From a checkpoint of a small contrastive image-text model.
Model: encoder widths [48, 96, 192], text encoder norm layernorm.
Data: trained on photos of plants and fungi (iNaturalist), 45211 training examples.
Rows from block 6 of the image encoder of a small contrastive image-text model, named by matrix and row number. Rows with one number belong to one neuron. Each number is 500 + 50 x the weight over its row's rms, rounded and kept within 0 to 999. All counts start at 0. Numbers have three digits each.
After each neuron's rows are labels from the 100 images, of 14976, where the neuron reaches its largest size: "strongest on" is what is common among them; "patch colour" is the nearest of a few named colours to the mean colour under the peak. Only what is clearly more common there than usual is listed. The data: photos of plants and fungi (iNaturalist). In brackets: how many of the 100.
# gate: MLP gate (encoder.blocks.6.mlp.gate.weight, 288x96), inputs 0-95
# fc1: MLP up (encoder.blocks.6.mlp.fc1.weight, 288x96), inputs 0-95
# fc2: MLP down (encoder.blocks.6.mlp.fc2.weight, 96x288, transposed), outputs 0-95

gate.114:533478542504497445521490482494430533516493440604457472567512593573447378438566562474538473484517489503538564523492531529414472484643487512506520491565399543417484561505468500500550532533568578453537494490421614416534430550437519477535493524537535517535457563529568433423536534518497546479
fc1.114:498464540526483498523481494462597463592531565480552534406474564506532595468436450484429565539438528530470562500584448580517409502451587528582470479436482547451462449525521558496559465454510509458545568583469398512490534490413500519504583511453501501450438493411458436577558569450540518507
fc2.114:491399417506510504376531523515499428501449526476484603557566527543466515559575576474449431483557513487487513491421535536499511562454593463464547502522529515526530537406593433502505546533477523477534482547535432411425475490467499463458519463503476467382522599447516597493482508448382449490
strongest on: kingdom Fungi (38); class Agaricomycetes (32); phylum Basidiomycota (32)
patch colour: black (25)

gate.234:574414574544473584539522522512484545478585483401455561494462505508512542456491429550462474462418457532435593445580565442533465485424525451540536448505545510545427468590543554519521487507581454504554522535449456425421484546425475494413528571510454484552482510572465463406418531546530523476
fc1.234:461485520513535574388436467600336528588536577416442545446452473500491470491431458476571471531551479587466509538515444473590454478559470454501430523513450471527482566529469515489574487522566449514458425607519489470505518544480544532547550474443549462451449504476519518475544394495508436490
fc2.234:473379485561577516531443496489587432526566578572463502508509562461487483473528470544514552484517570511493452578506480562552451458483440480585528432527511461563477502470489528518481516595528530533486557454489493464472572584408490557548545513526567378528467463530638499391550460475415481494
strongest on: order Asparagales (48); family: Asparagaceae (48); text has "yucca" (37)
patch colour: grey (82)

gate.261:442545567545484596533494474469510548475516539446460408572542477568575595538477486501518532510438580451496454423475458462394519408531485522481536442395506576470476496492537524513414518529410571476475519471427588504448554445513507480493486507549494463451429383578527574481493587464514544521
fc1.261:506419389425473472519475433516530529591494568467551387439529455540479482520479492519526490552502540511503554468513443483499506598492515540568491479436485485533426551489383429563539539514559499480493578510546535425449553497539426512559578459489608464538492498497513628447491575415458454559
fc2.261:569525499522487535505452532568453525545503532551519462504518510511452569438593606562513563548457614520538471446472518482493562518480509471582451459582520490414471493410545483465425497515613415510477527487548393567488436467456597473453530452463456497474460481452421490585495518395550520444
strongest on: order Asterales (49); family: Asteraceae (49)
patch colour: brown (62)

gate.278:469520538516520437517598507536462601470447465589482393488508447534555534446491482422545464506558449437441490476453454464425438454529470416504510536517511513549456608487470533422477490385454594458521568600479469481586429500551438491537407495508479532490530519551507450465537443514588531454
fc1.278:472482504500486574455447554527484462530476529429628504466449480445542511493474502499526491501571521466572568535424544449469513634422485560503506534486526575441505536511504582412507432401413472457454505489493469544430421502456552452422495459526441557494536604444569426565563522523494417491
fc2.278:588522487542470463486493529500543533410442544419424571545537559430506498451524512474467504420506435454456422513520566470527484420479560646561439486496442552487435469494439508431443450505491509516476495547391439610420483561503448420447526525497446487542474506524535438542568554547495479428
strongest on: class Liliopsida (29)
patch colour: grey (78)

gate.273:564492490431510500584541500533457483513470589418590503494502522486444566495466396452549456463426412446484427510473474530486412441538470522494488497470517561434541536479500522552607538426545517469516469589499483535384457467618514581576509484521494421444457468455539520411546513594506488466
fc1.273:427553517397545488499541460442525573453482491410483466523567514556474460458461592519553439431519434548523407401526511485527568488511461519522433554488540523524502427524443484535480443488473545524498549378476483447510515569434439561455526632530493428476462582487580584508505492502461420553
fc2.273:615492512533485479499535530424505511491467518561460456465544508416529527547431497491539465559434572572486565454472431415521511448465491462477495533531549447536580357535456534586592605477487444451540505543465424549506484454494418528522534472444503404438565524407461532541531482516462561558
strongest on: order Asterales (36); family: Asteraceae (31)
patch colour: brown (67)

gate.142:503509576506513616515540486458468428545522419479479375544554485548528481535539442511553477506559553431554486524431491525517504453438560457448427486596564464449513455420501525536476502504521524629526562450537509496568441617477519457541540401445573508421492478478467439499477468574464504571
fc1.142:481554414463486513530478415435502567565489424467417604498474545478526472573439526469496471555532476567540530525504532516463604442544517538440504461503473525453451432498522488567460470475564559434552565400498549480425440549543568476522566501440406547515420563448490522602514449449585488460
fc2.142:606442542561424564462441557487443441528523496457535480508546496498538507547517492575435474584429529534516565579528530540513395550433438536534473475512526513444494433465446491392501530513519562553498374504522459549490614418571483513542550517582472574449486496490470548539499594495497557562
strongest on: order Asparagales (25); family: Asparagaceae (25); family: Cactaceae (25)
patch colour: grey (75)

gate.238:359499615449549523588516394473514502556448546523418492496508431494489480454521542512440592440500571574532549481528544449517447479493457449519540423486512489563504420517505446446551489474496497577418444499494519471531526478468506474373498523570542440465453577542430461469441525415574521527
fc1.238:571471530485466566518560520446496431426458515507567483588476505533445503463455555469439446446455495552580446538377505448537565572543564491458392434438528483508508553506486428530440423569521543416569543470493457456432497598484463479595513420528492471528490488479542549528535447507519455401
fc2.238:489427493557495485558549438522360529561508577529553532436547538522529506450526502548432587509544542527334458455509620602447538541540520594498495511536476476481521468480511435495456460513519472458373458476510569530460465472504553446478541545425521469442522486496468535545472422538547457518
strongest on: class Liliopsida (26)
patch colour: grey (77)