Weights of a small contrastive image-text model: encoder patch size [4, 4].
Rows from block 7 of the image encoder, named by matrix and row number. Each number is 500 + 40 x the weight over the matrix's rms, rounded and kept within 0 to 999. All counts start at 0. Numbers have three digits each.
# q: window attention query (encoder.blocks.7.attn.q.weight, 64x96), inputs 0-95
q.7:502487457559582541483575502545584516535563433438470566509554470501460457463544465505490516503478533489468500510469532557445526467504528575517534524544538545495440516565521465476515516560540539562524537474431499541558501560484454458439469523511494482448469461548494455388523531492501538449
q.8:412513558485535518508431518497470432477527553456455467480475474466543536512552473489537449495560507511522531458506497511462573419556510569505469443473532495492552518462544499537431553522531491462551540481572509498482476545529483425464486478506511499480526499422532529536544585510533522580
q.9:520453526490428461517518430538483453533507528451560497536463505557478460542432459562521502478552430537487461495471506452542557447543531420515526488562453498518539467557577529527546536453465522518503544441587505562468465486569496495492457481505452494470461480507520473486506507462512582460
q.10:504442473478514468493481535556453464541560508527449507530500481462464491536550540441531486548530519520493514469455480489470486485551507557437518470515466561473470474564524540517467485485587521512428495532581485461524423487546559536480491450477446493541529529469482467476490526444535518457
q.11:492556568503487454539513538476526492437515490528574538454533469543458469449533562527473533446563444518441545559493449501563535432573555487508523503477450468505503535513481494461468541564473462486538501518554485462574460427523491529501450474522519496445440499480540467468528545485457483471
q.12:497513467524508483508450521511541487495500554460548469500531512462488513540506477502532542564480505535454480537517463582455485508526523458446460558565555517588497494467483494447472468447549508533476460454544524444529523497606464494492487426439523548516485503478505502477455469499534456556
q.13:470472519526460549450482477510527538551519453488558617525507518451512448477475465428509542463542507514520583543543529470546493397518474518540518499479528437480499515580574532438473424444464571541423502487559495492433504432526459513483466513511526513483550446445511469442569473441513482498
q.14:480481431515507448501567566533450518495469522461537460526499489554500459395485509458509561507435496513459465545508582531544463551534420458493521434511535526533535478484505577478477568500482453536496508421489438441437491482422567535528485538487451504504505518494553571509476473457481476511
q.15:548466512502464505576485449515423447493457527505512534484526531482462521486587566499473437432515459470498520562527511432459482421512481530393502486421523479501506434469429528481549564547546534480494558508562459493562453484539507446434544395502443502443549493463549489444541554463462500544
q.16:480471425545462559476556395527537493577427562497544510521546517456511545562492468552498614569549461491440543535524468527537476502443523446527443498487541465459463439488549511491452473501521492474508471467475522544485586522488517552504557537502530523502523496458570522422467459520482478561
q.17:490546476509438514575452453441451495508531535528520398519478544486516498472514554463500527498524510498556511457549444477542474513546515484503560429574472473481467474429475443412493471544478463461531497547478531528542554503512464539461576462523411495515452550496549504510468500571487479509
q.18:536565531502509425517563493564497508469518527452524492450563533558451516488528454546487501528480476483537473518591535500534457469460545455516514499426504486466504501458513500521504546485536454544481441425460547517485480534538426461472444590449519549537521558529502440466475527445587517411
q.19:580502544457501458485534485443467506495496461443483446498430505541537432463488554430449535444540469547514485474461497544499455470540417510472494448430424522444548506518523457497499468526520521517515497605449524449469534438470514481534435573459406518594521504475492522534512438512483534497
q.20:547543444452465508494488494544514474480436512504550482492495480556500473471507543510430450462456533523517540467461479545521545501537508582533490467485516520541558453495504449505450544562435544491458485497537487600523508506538457497483482521462552486457551548488493508444549497511484444520
q.21:500515472481465590440520504432514526481431517511527542542470471437512551542501476486450482542506558442578488602470507463565427525492579578502560508526455444474564485496569437555563401389480505538531542521543452490464563581520535441476459595452485461559506496457487535514488514502516572477
q.22:461528427500510527454422511460513485556558456484461487502545502493489470452535461483556499574520456575514466522467499467467539414474442523475536489476521511428515498482480525575515493520579536507515502444491460541453491497520473417488507481543550445463533505520425532543502537487481473400
q.23:506425444507458504563557533431437457492534518532504505503479476447459478557479497500573520497451470487476552524467486460522509517548487514503427458554522553438466483475553585457538489519457499523511552497478472532483451521500546481509503510518540485515547475480443488471457532470471497533
q.24:444470419508470458537434504535447505570539500496507565467447539585500551496456493486522552445517487542508548489464459519580531456566556465459487506458534532543495493455493445491472479509505550466507479548448562510502465525514464494526446547478472422538460474507431509433474511551500546527
q.25:549517487524521493445488564423497486561546517507522503486447504513495508491477551509459489508518494556446520424465481456479547542473483486566509489494556465518479477468557592455480536529445469476540544548560447437520450462516533487520481561486522488536445429430467505466532516546555537514
q.26:443470486473487434440489459473558504513420475469475545475462504514525535493495473557508585437482476539452479523478463498480475527428525446514562514483490595484512484446523485406465477518490564524459478519499543431520398500504480469449543503486522494506512482477505489461492478496560507549
q.27:490459448512404530519456446508445498534441536537508435502559515511557530526527454511513471529574456500431463515477523512457487437557527543515495516535495518561472507507471591502535463529518468466526442511523446540525479445497539528447474516520532519478418486450500474555515529463556490522
q.28:532429571490525483491484516550465548530478527453487592543460441468529527524475470559558428521464540437520493582519602479560500515530518535489557581498469470529484468557534562503553497539580483423467514537451472468477563541488454530533529532495466445506491549526581493488490513532488525496
q.29:527505554545530545462471498477577568446506487522486559604481507526515490549514509498486399514551477499470427474519548562474483577505552526520539511461500452494508458532431455458506505522492429487484442437535514543450531437510490501472464572530519571428446495480446545476550413499518524538
q.30:468494498514547463483435553420436516538481487444475504528425508467462467546544524447493529419487581511502507512466474475481449530456457507442508494506518477498500457583461535505502489460534445547479462524572540473496425498462440572482563552477449576478538503499507483436468566542556507495
q.31:452475491474541557486485506567532514512507479431437459421512526555440585540548493527510534587563536503439518532489519455525437492519481531587473491483446521455525516492486470486434418479472557455568502568489459454527502569555506497511515547518459555549507517459555495431490558443489463413
q.32:455509533477452549517519507463490533529524474469453524503511540454447471438423500554546545567566538574563485480470476523522572529541454539469467542502443489500558510458506507502499500566476602470515446518538451512590503429434488485567444560503434489492493515533464580473453482390585505437
q.33:456528527547485524519475516507508590499538463415556551465496546492466456561497479487514460527502535505454573485515534458500508523539558551559539532442523509530444500490509500496549498507535414457484453474490475560550496543514514447527547481508505538462541528488478531437513506508517471450
q.34:510545441440537529538530521443469480557440461450552555454477565533510554446420485531540565456524458512531524515476525436538505479465542468550517476538500516494443516457456527443440447470525521514519454504458531455494458546500437511517552549517542512471604474494529411526572503452452470465
q.35:496442457561570466480484506440527577481516441548451562513538524569534465539535443496508491523481563518485507544531496552517426486473518539516467528563492570528502471495494543568466559503482458485518583515434455550547538524549571585493558524453460469456447509567463477447507436479526481496
q.36:476567584432564483446526562529458491496519502437482475453515495486429434469479497518489522500559515560529412467537494557485500521472504570514477515515536448540521442465471491535512532538470443507498415495497478440566550497548500478539424449476496515592419544553467492459459442458483461498