From a checkpoint of a small contrastive image-text model: 7.83M parameters, text encoder activation swiglu.
Rows from block 2 of the text encoder, named by matrix and row number. Rows with one number belong to one attention dimension. Each number is 128 + 32 x the weight over its row's rms, rounded and kept within 0 to 255. All counts start at 0. After the name is the row's rms in percent of the matrix's.
# q: attention query (text_encoder.blocks.2.attn.q.weight, 256x256), inputs 172-255
# k: attention key (text_encoder.blocks.2.attn.k.weight, 256x256), inputs 172-255
q.3 113 [192 107 119 176 127 147 154 127 150 104 120 168 141 198 171 113  73 133 103 135 171 113 109 120 131 135 190 206 126  80 193 127 110 114 130 112 135 134 125 156 114 131 129 153 133 152 152 121 123 149 126 135  97 151 175 125  82 157 120 176 137 157  92 103 111 150 134 125 114 151 175  87 102 161  97  92 119 100  84 127 128 133 157 130]
q.4 105 [139 100  97  89 153  94 138  90 161 124 149  84 120 150 117  21 157 175 114 118 100 106 168 114 106 143  94  71  69  69 131 111 139 131 127  96 119 183  75 146 132 102 146 131 104 151 164 154 137 146 148 182 156 147 115 129 144 163 149  63  78 138 114 122 142 160 131 151 153 117 102 151 160 164 136 182 171 131  75 127 149 122 104 149]
q.5 101 [132  99  93 165 121 174 102 117 139  97 113  48  61 116 162 121 143 124 113 111 141 110 131 119  74 178 161 124 147 123 139 151  75  99 162 128 141 150 131 117 123  99 165  50  95 140 130 126 206 136 154 104 125  86 151 149 146 113 139 110 168 160 102 138 147 105 118 103  98  84 164 144 156 121  95 113 119 135 146 164 115 176  71  96]
q.6 101 [ 98 119 139 150  78 192 113 138 112 101 124 184 122 144 134 177 121 103  78 125 143 169 195 112 119  91 129 185 129 170 128 115 154 115 221 121 150 106 119  98 148 107 149 132 165 134 152 145 139 133 182 143  79  82 116 116 153 187  96 146 147 175  85 111  98 105 120 107 112 120 119 101 139 169 179 123 150  85 165 147 118 145 128 104]
q.7 103 [110 158  68 104 122  89  93 144 115 114 127 154  83  75 187 166 108 183  92  79  78  68 175  95 172 126 157  97  84 105 108 150 118 156 130 113 132 118 111 106 189 103 182 133  87 173 154 149 105 116  94  69 122 140  96 144 125 112 106 121 108  99  96 160 115 157 105 171 138 185 162  77 121 162 107 196 116  95 139 148  81 129 137 137]
q.8 101 [138  96 146 165 157  91 105  82 161  83 145 141 157 199 177 136 107 146 134 149 116 107 121 102 103 148 112  96  83 148 113 153 157 116 109  64 130 156 135  90 146 166  99 129 180 139 173  67 183  64 167 139 127 113 114 117 130 122 232  96 184 106 100 131 148  49 143 137 152 140 115 211  77  81  95 107 128 141 111 106 147 107 118 170]
q.9 098 [122  98 164 130 102  77  98 150 128 164  75 167 187 151 198  94  99 117  83  65 100 124 126 152 166 163 140 115 152 119  69  80 132  87 145 104 130 136 149 114 105 188 135 122  83 118 153 126 160 145 128 163 175  46  90 198 123 116 109 108 141 129  92  93  79  85 155 171 140  78  91 120 159 130  85 132 149  90 124 108 149  87 125 116]
q.10 113 [150 177 146 158  86  81 110 150 192 164 138 112  96  92  62 159 125 118 179 157 114 146 137  85 105 204 151 148 122  97  77 108 118 150 132 113 136 108  73 118  92 105 180 162 125 155 107 187 147 107  67  67 129 128 155 121 122 123 155 172  91 162 127 135 126  92 124 112 135 100  99 184 162 157 138 204 102 141  67 188  92 145  70 130]
q.11 092 [126 162 127 125 156 152 183  58 142 185 124  88 100 152 132 185 159  57  95  99 141  95 140 186 117 159 108 121  88 101  91 193 121 157 149 114 199 165 118 151 195  98 160 164 143 104 128  87  88 155 172 166 138  88 132 114 152 109 122 154 113  70 117  88 101 137 184 158 120  96 187 110 153 132 173  98 131  91 151 184 117 101 142 165]
k.3 123 [148 134 142 180 114 117 143 186 163 134 126  90 127 146  59 112 127 178 105 112  77 149 142 132 180 167  91 154 125 140 117 122  91 145  70 150 169  81 118 121 105 167 165  48 160 107  85 148 124 118 139 134 189 188 113 124 129  85  87 200 117 122  82 120 117  86 197 100 121 147 190 140  85 137 181  75 117 121 129 123 115 129 162 148]
k.4 114 [114 132 156 138 179 144 117 134  56 123 128 163 135 112 139 140 104 141 123 123 125 129 154 131  75  92 155 105  64 141  71 106 108 142 112 159 137 155 154  96 125 152 112  93 139  78 160  95 145 164 162 108 164 160 109 169 127 117  98  83 139 138 169 109 128 131 106 102 177 106 134 172 109  96  69 133 149 135 163 119 166 150 106 140]
k.5 114 [150 162 161  96 132  77 173 146  95  92  70  72 128 150  77 177 123 151 129  48  71 181  76 156  61  86  81  81 122 132 105 164  93 143 184 142  75 168 161 116 116 189  59 120 110 156  97 119  81 105 117  58 148 101  78 136 105 157 127  97 103 105 159  76  76 168 181 168 122 148 167 140 165  67 105 119 121 119  90 144  88  71 197 133]
k.6 104 [ 79 133  55 136  88 151 101 117 109 162  86 133 156 118 120 159 136 129 107  65 129 148 123 110 158 119 137  81  75 156  73  84 121  73 121 166  87 109 151 122 103 114 177  86 179 142 159 162 183 167  97  97  77 164 162 160 146  96 137  92 105  97 133 180 136 119 181 135  53 135 148 164 174 180 139 154 141 166  86 120  90 154 131 132]
k.7 101 [136 113 169 110 135 127 138  77 130 131 130 149 130 108 178 200 120 127 122 102 130 110  82 153 110 179 147 154 147  91 150 135  91 170 140 102  59 123 139 115 130 110 121 114 134 193 171 179 192 153 129  99 165  87 172 113 162 153 148 160 101 152  91 103 128 145 161 106  78 103 125 170 146  83 123  70 177 129 105 119  88 140 114 116]
k.8 106 [181 117 101 152 145  98 129 168 143  58 131 123 119 135  95 158  76 166  92 136  90  97 165 150 176 137  72 163 186 124 105 111 180 174  55 158  88 124 131 149 132  91 174  29 143 176 128  62 118 140 105  90  84  35 146 165 167 134  85 151 120 153  96 178  97 168 145 182 112 157 186 122 168 158 173 174 169  67 115 127 139 145 149 166]
k.9 109 [114 166  96  57  71 114 125  76 113 174 163 157 134 207 155 131 113 116  71 212 149 107  72 119 178 161 117  93  82 162 125 102 160 136  88 141 148  90 141 102  98 140 151 158  93 121 119 177 111 128 204 119 108 153 129 168 164 121  98 148 115  79 105  92 122  90 118 169 179 138 144 133 116  68 153  95 162 166 157 185 108 152 142 124]
k.10 100 [128 163 152 115 110 144 116 164 115  83 116 144  99 151 138 147 132 102 150 177  78 103 101 107 141 104 103 114 113 128  90 173 136 109 211 103 145 104 191 163  98 163 158 129  92 157 147  60 141 109  84  84 142 161  86  80 136 152 171 163 117  78 140 130 133  84  97 163 103 104 119 105 151 118 138 105 163 144  90  83 151  80 125 100]
k.11 101 [ 86 110 154 122 144 176 142 121 153  76 109 182 181 111 158 141  95  99 151  89  90 125 107 146 144 187 103 141 164 137 120 162 150 179  94 166  94 199 127 110 131  52 118 162 131 112 103  97  86 199 141 134 143 114  94 133 176 149 101 187 133 132  96 152 115 142  91 125  74 107  83 154 178 127 130 185 117 118 109 131 125 132 134 144]