config.yaml
encoder_arch: "swin"
encoder_norm_position: "pre"
encoder_activation: "swiglu"
encoder_parallel_block: false
text_encoder_mlp_ratio: 2
text_encoder_head_dim: 64
text_encoder_fused_qkv: false
text_encoder_bias: "none"
text_encoder_parallel_block: false
beta2: 0.999
shampoo_beta: 0.95
batch_size: 128
lr_schedule: "cosine"
final_lr_fraction: 0.1
Rows from block 8 of the image encoder of a small contrastive image-text model, named by matrix and row number. Rows with one number belong to one neuron. Each number is 128 + 24 x the weight over its row's rms, rounded and kept within 0 to 255. All counts start at 0. Numbers have three digits each.
After each neuron's rows are labels from the 100 images, of 14976, where the neuron reaches its largest size: "top examples" is what is common among them. Only what is clearly more common there than usual is listed. The data: photos of plants and fungi (iNaturalist).
# gate: MLP gate (encoder.blocks.8.mlp.gate.weight, 288x96), inputs 0-95
# fc1: MLP up (encoder.blocks.8.mlp.fc1.weight, 288x96), inputs 0-95
# fc2: MLP down (encoder.blocks.8.mlp.fc2.weight, 96x288, transposed), outputs 0-95

gate.72:162128156127108099118105136118126082148085113129086145124112109169166169092182133176150092123113136157117117117125104123145183128142108097080105119151124131155128169115145097126112119149156136167123126100162125133076149096100138109120151144133138136103146096144127118090106126120124144150
fc1.72:118126117132146131082147138110127172112153099170139172091094129079126097127121137108120114143095122101150149134120153138101119167098160115114149113118094090121172125100169130123102110164125148140145098099115129096101134126118121109118080161178142163133130133089164133143159159111102151137
fc2.72:158142127121126093109116152115150151139143126117134098154154094133086165107138087132167166151093118147158100119100154132108135114128109153143113130161101128146192126134102151105089158134107116112159130122106141134127146163168113163131156096131163083110135126139106164122152152174102164105
top examples: order Asparagales; family: Asparagaceae; text has "yucca"

gate.232:112138115115130094141109127153175150165110184127131156132105160136144146142160072138099093090180122121105122134112126104132124114101124117125135073170120156122091108126149131152157135134118142137152141159158153138133143175112086130151124102132130163118120110145094142143153104122088169089
fc1.232:140164141148140116118126163139149160100119149157147131119112096129172129098168128130128128097093117124108115141123119157126138095124089102133141091113167102144133150097109145133132103148091122104163135111159155108127098174097126170147167086158142164097128140109178083160172128126124117111
fc2.232:091177121153123133134155180147144098142151137097133120137104082125103112102134113109121132157169137160145096142135121142144140158143158121107132171129096148099148129150132132118119156181132112158125107171094146083122115150170139077111163156110146124133133089121153155130114098095159137105
top examples: order Caryophyllales; family: Cactaceae; text has "cactus"

gate.85:091095124109102159105107133134168110175144085113072120117119129155128144116120142147115097118143120170126141131110111157140076139132135130137150139145116124100131146115109142078117155173165141091108119102117119085117092145094142152139132151135109069147142155112152149147091146094150101104
fc1.85:154153128080125128147141119162111090113120126099161125099130134109149123130167148088095139097149130134131086142098132124158094091149133172105184144132158149159091157118111106134115127123136098160117156164155159114160114100150091106152142111142117137120133109139095111103156083173122116111
fc2.85:150079125176164111136106103154120137132113124140113142106130144096078137145135135100114111128143075128132130093155160114140161124126143118143127153130145120151157137108178137109144076140124192121123165169121128153119154157144180133091109105135131095122059143137124096107126120140115125119
top examples: order Asterales; family: Asteraceae

gate.9:153125163101128110109103143169124171182138150163125133129144110165137140076170120131132101122114122090154093067138124098125145148134118130167107149099111103116101127136147125176129125096122154118122142135118131102189128155097078135163102141130141135140167102121138135163124122108096124114
fc1.9:103125162132111106151103105117115126102157159102116115109123085134107153086129147126159116104152138097126096096150147125121094158148101166138099156111102092157124091109121162124115152150087102094137121154124120134123168149164133115124142166109132166135119149098102132119069156170158098111
fc2.9:124091155154130120102179114143106092080082097122134146113097117079179121098100133110134129122091121105140104147113129142142112113104122145137097110102153140149139137090109159141105098141137118078123096116167147112142124136168175117141127109142178133161148129181144115158115138123141140144
top examples: order Asparagales; family: Asparagaceae; text has "yucca"

gate.159:121126177082132137146164137136146092092128103095075116076134138144203116140110139149164129080178120112125137094152140111132119111124138134158132147139128164145121153135120127164113102095128151144136161133181131099136119131102102142114120110124120148161145107092147165104128098126147122117
fc1.159:141104092088071111117121145111132151119147120109121160139119124141105093128078118092099139169104154135113147074115143129095099171101148115119117132139151099126134127148127171132124107121160134070135186128124086158079143135117144145132146122101153121140080135090135127144133122116103106149
fc2.159:103085130145113139137084067145084132173107123110125115131137140114137114130118153122131105128136120165124136120122131150155142152158167118105172121170143137164197130135162138110108136141118174147126138104112135132120166116149114097075140092160106138139128130132092161158081153134146101117
top examples: order Asparagales; family: Asparagaceae; text has "yucca"

gate.122:142151142173108133161103162099155104132130158164102091145140108090134158148160131200136115145174123150149153104089127101106117077108104143135116159151116132135147138118155141138116088079119113145162140155130119155171122148123116131140131143121105138120106126100120097161169146116119155152
fc1.122:120074125140128137148112101083147086105104140121101109118143166095155136116151128168164154154137154105131110155139123136122142159142136121109098125141140136132149135120100054146091109081165125151116163136099109117168145164146089120104136115165114119100122136091115150161125145090147150126
fc2.122:120150161122126128121092141086143117149161134120146113153156144149142157101185132153134102112140135123141086155113161123122113141123109136102107151064094156142114079138131137145111152102101130124122150108160082130131115156126100154167139146173177126122123126143150107136177127157152172159
top examples: order Asterales; family: Asteraceae

gate.10:141098156164103134142107076117144141150142168112126097093098097144135147115104134161123104144151111116137145100116103126104114108103145148100137080172129150119144107121107146138127094116125141179150088089086124100123111088160087129156105099150109134116113110098154102132161103132102093105
fc1.10:127086157140119128153115109126094160152155121160159124101130133152152128157093148108132132135136138116144155092115126130156154150125118174101128129098074162103156084148121105097165148100139137129173159124171130095133104159081094152150133126102123105150136130098162111099100107128086131153
fc2.10:149123157147141137162137125145124132120107104120109134126088125121115149144101158110115138140179105071123169152110139169159112171110110160130112162123161142128158141122148140066076115102167121120136130094110145110097154084130145115143102129155128098081106156150167114112128097120146114145
top examples: order Asterales; family: Asteraceae

gate.269:133153122092141123148100139106144108161127128102140103148146103083096132103098111137088139158138116153079090118146116114127092129106122144196128141132132132125092109108153120117145123168129144095151104126114110131102083122141142151153105113107145093085099157154148141139106132111063086115
fc1.269:160112126109123125128091144139157102109133143141108162099133154078145112093100142141140146105161103130146161121122153095119108123136100130104160147101144153131157149123160096133153133175102136153136146160174145089072131138109094119151150112143109089101155090156113142138125158125136168080
fc2.269:145148116127098128100092118157143111143180110107128119152122127165130105163132121076121122160161134151148122129154133146142105127155100135141143090101120114145144100095151164166180096157142130099097157150159122167165104110165135092144126155121109148156147111144117099115171117134078117115
top examples: order Asterales; family: Asteraceae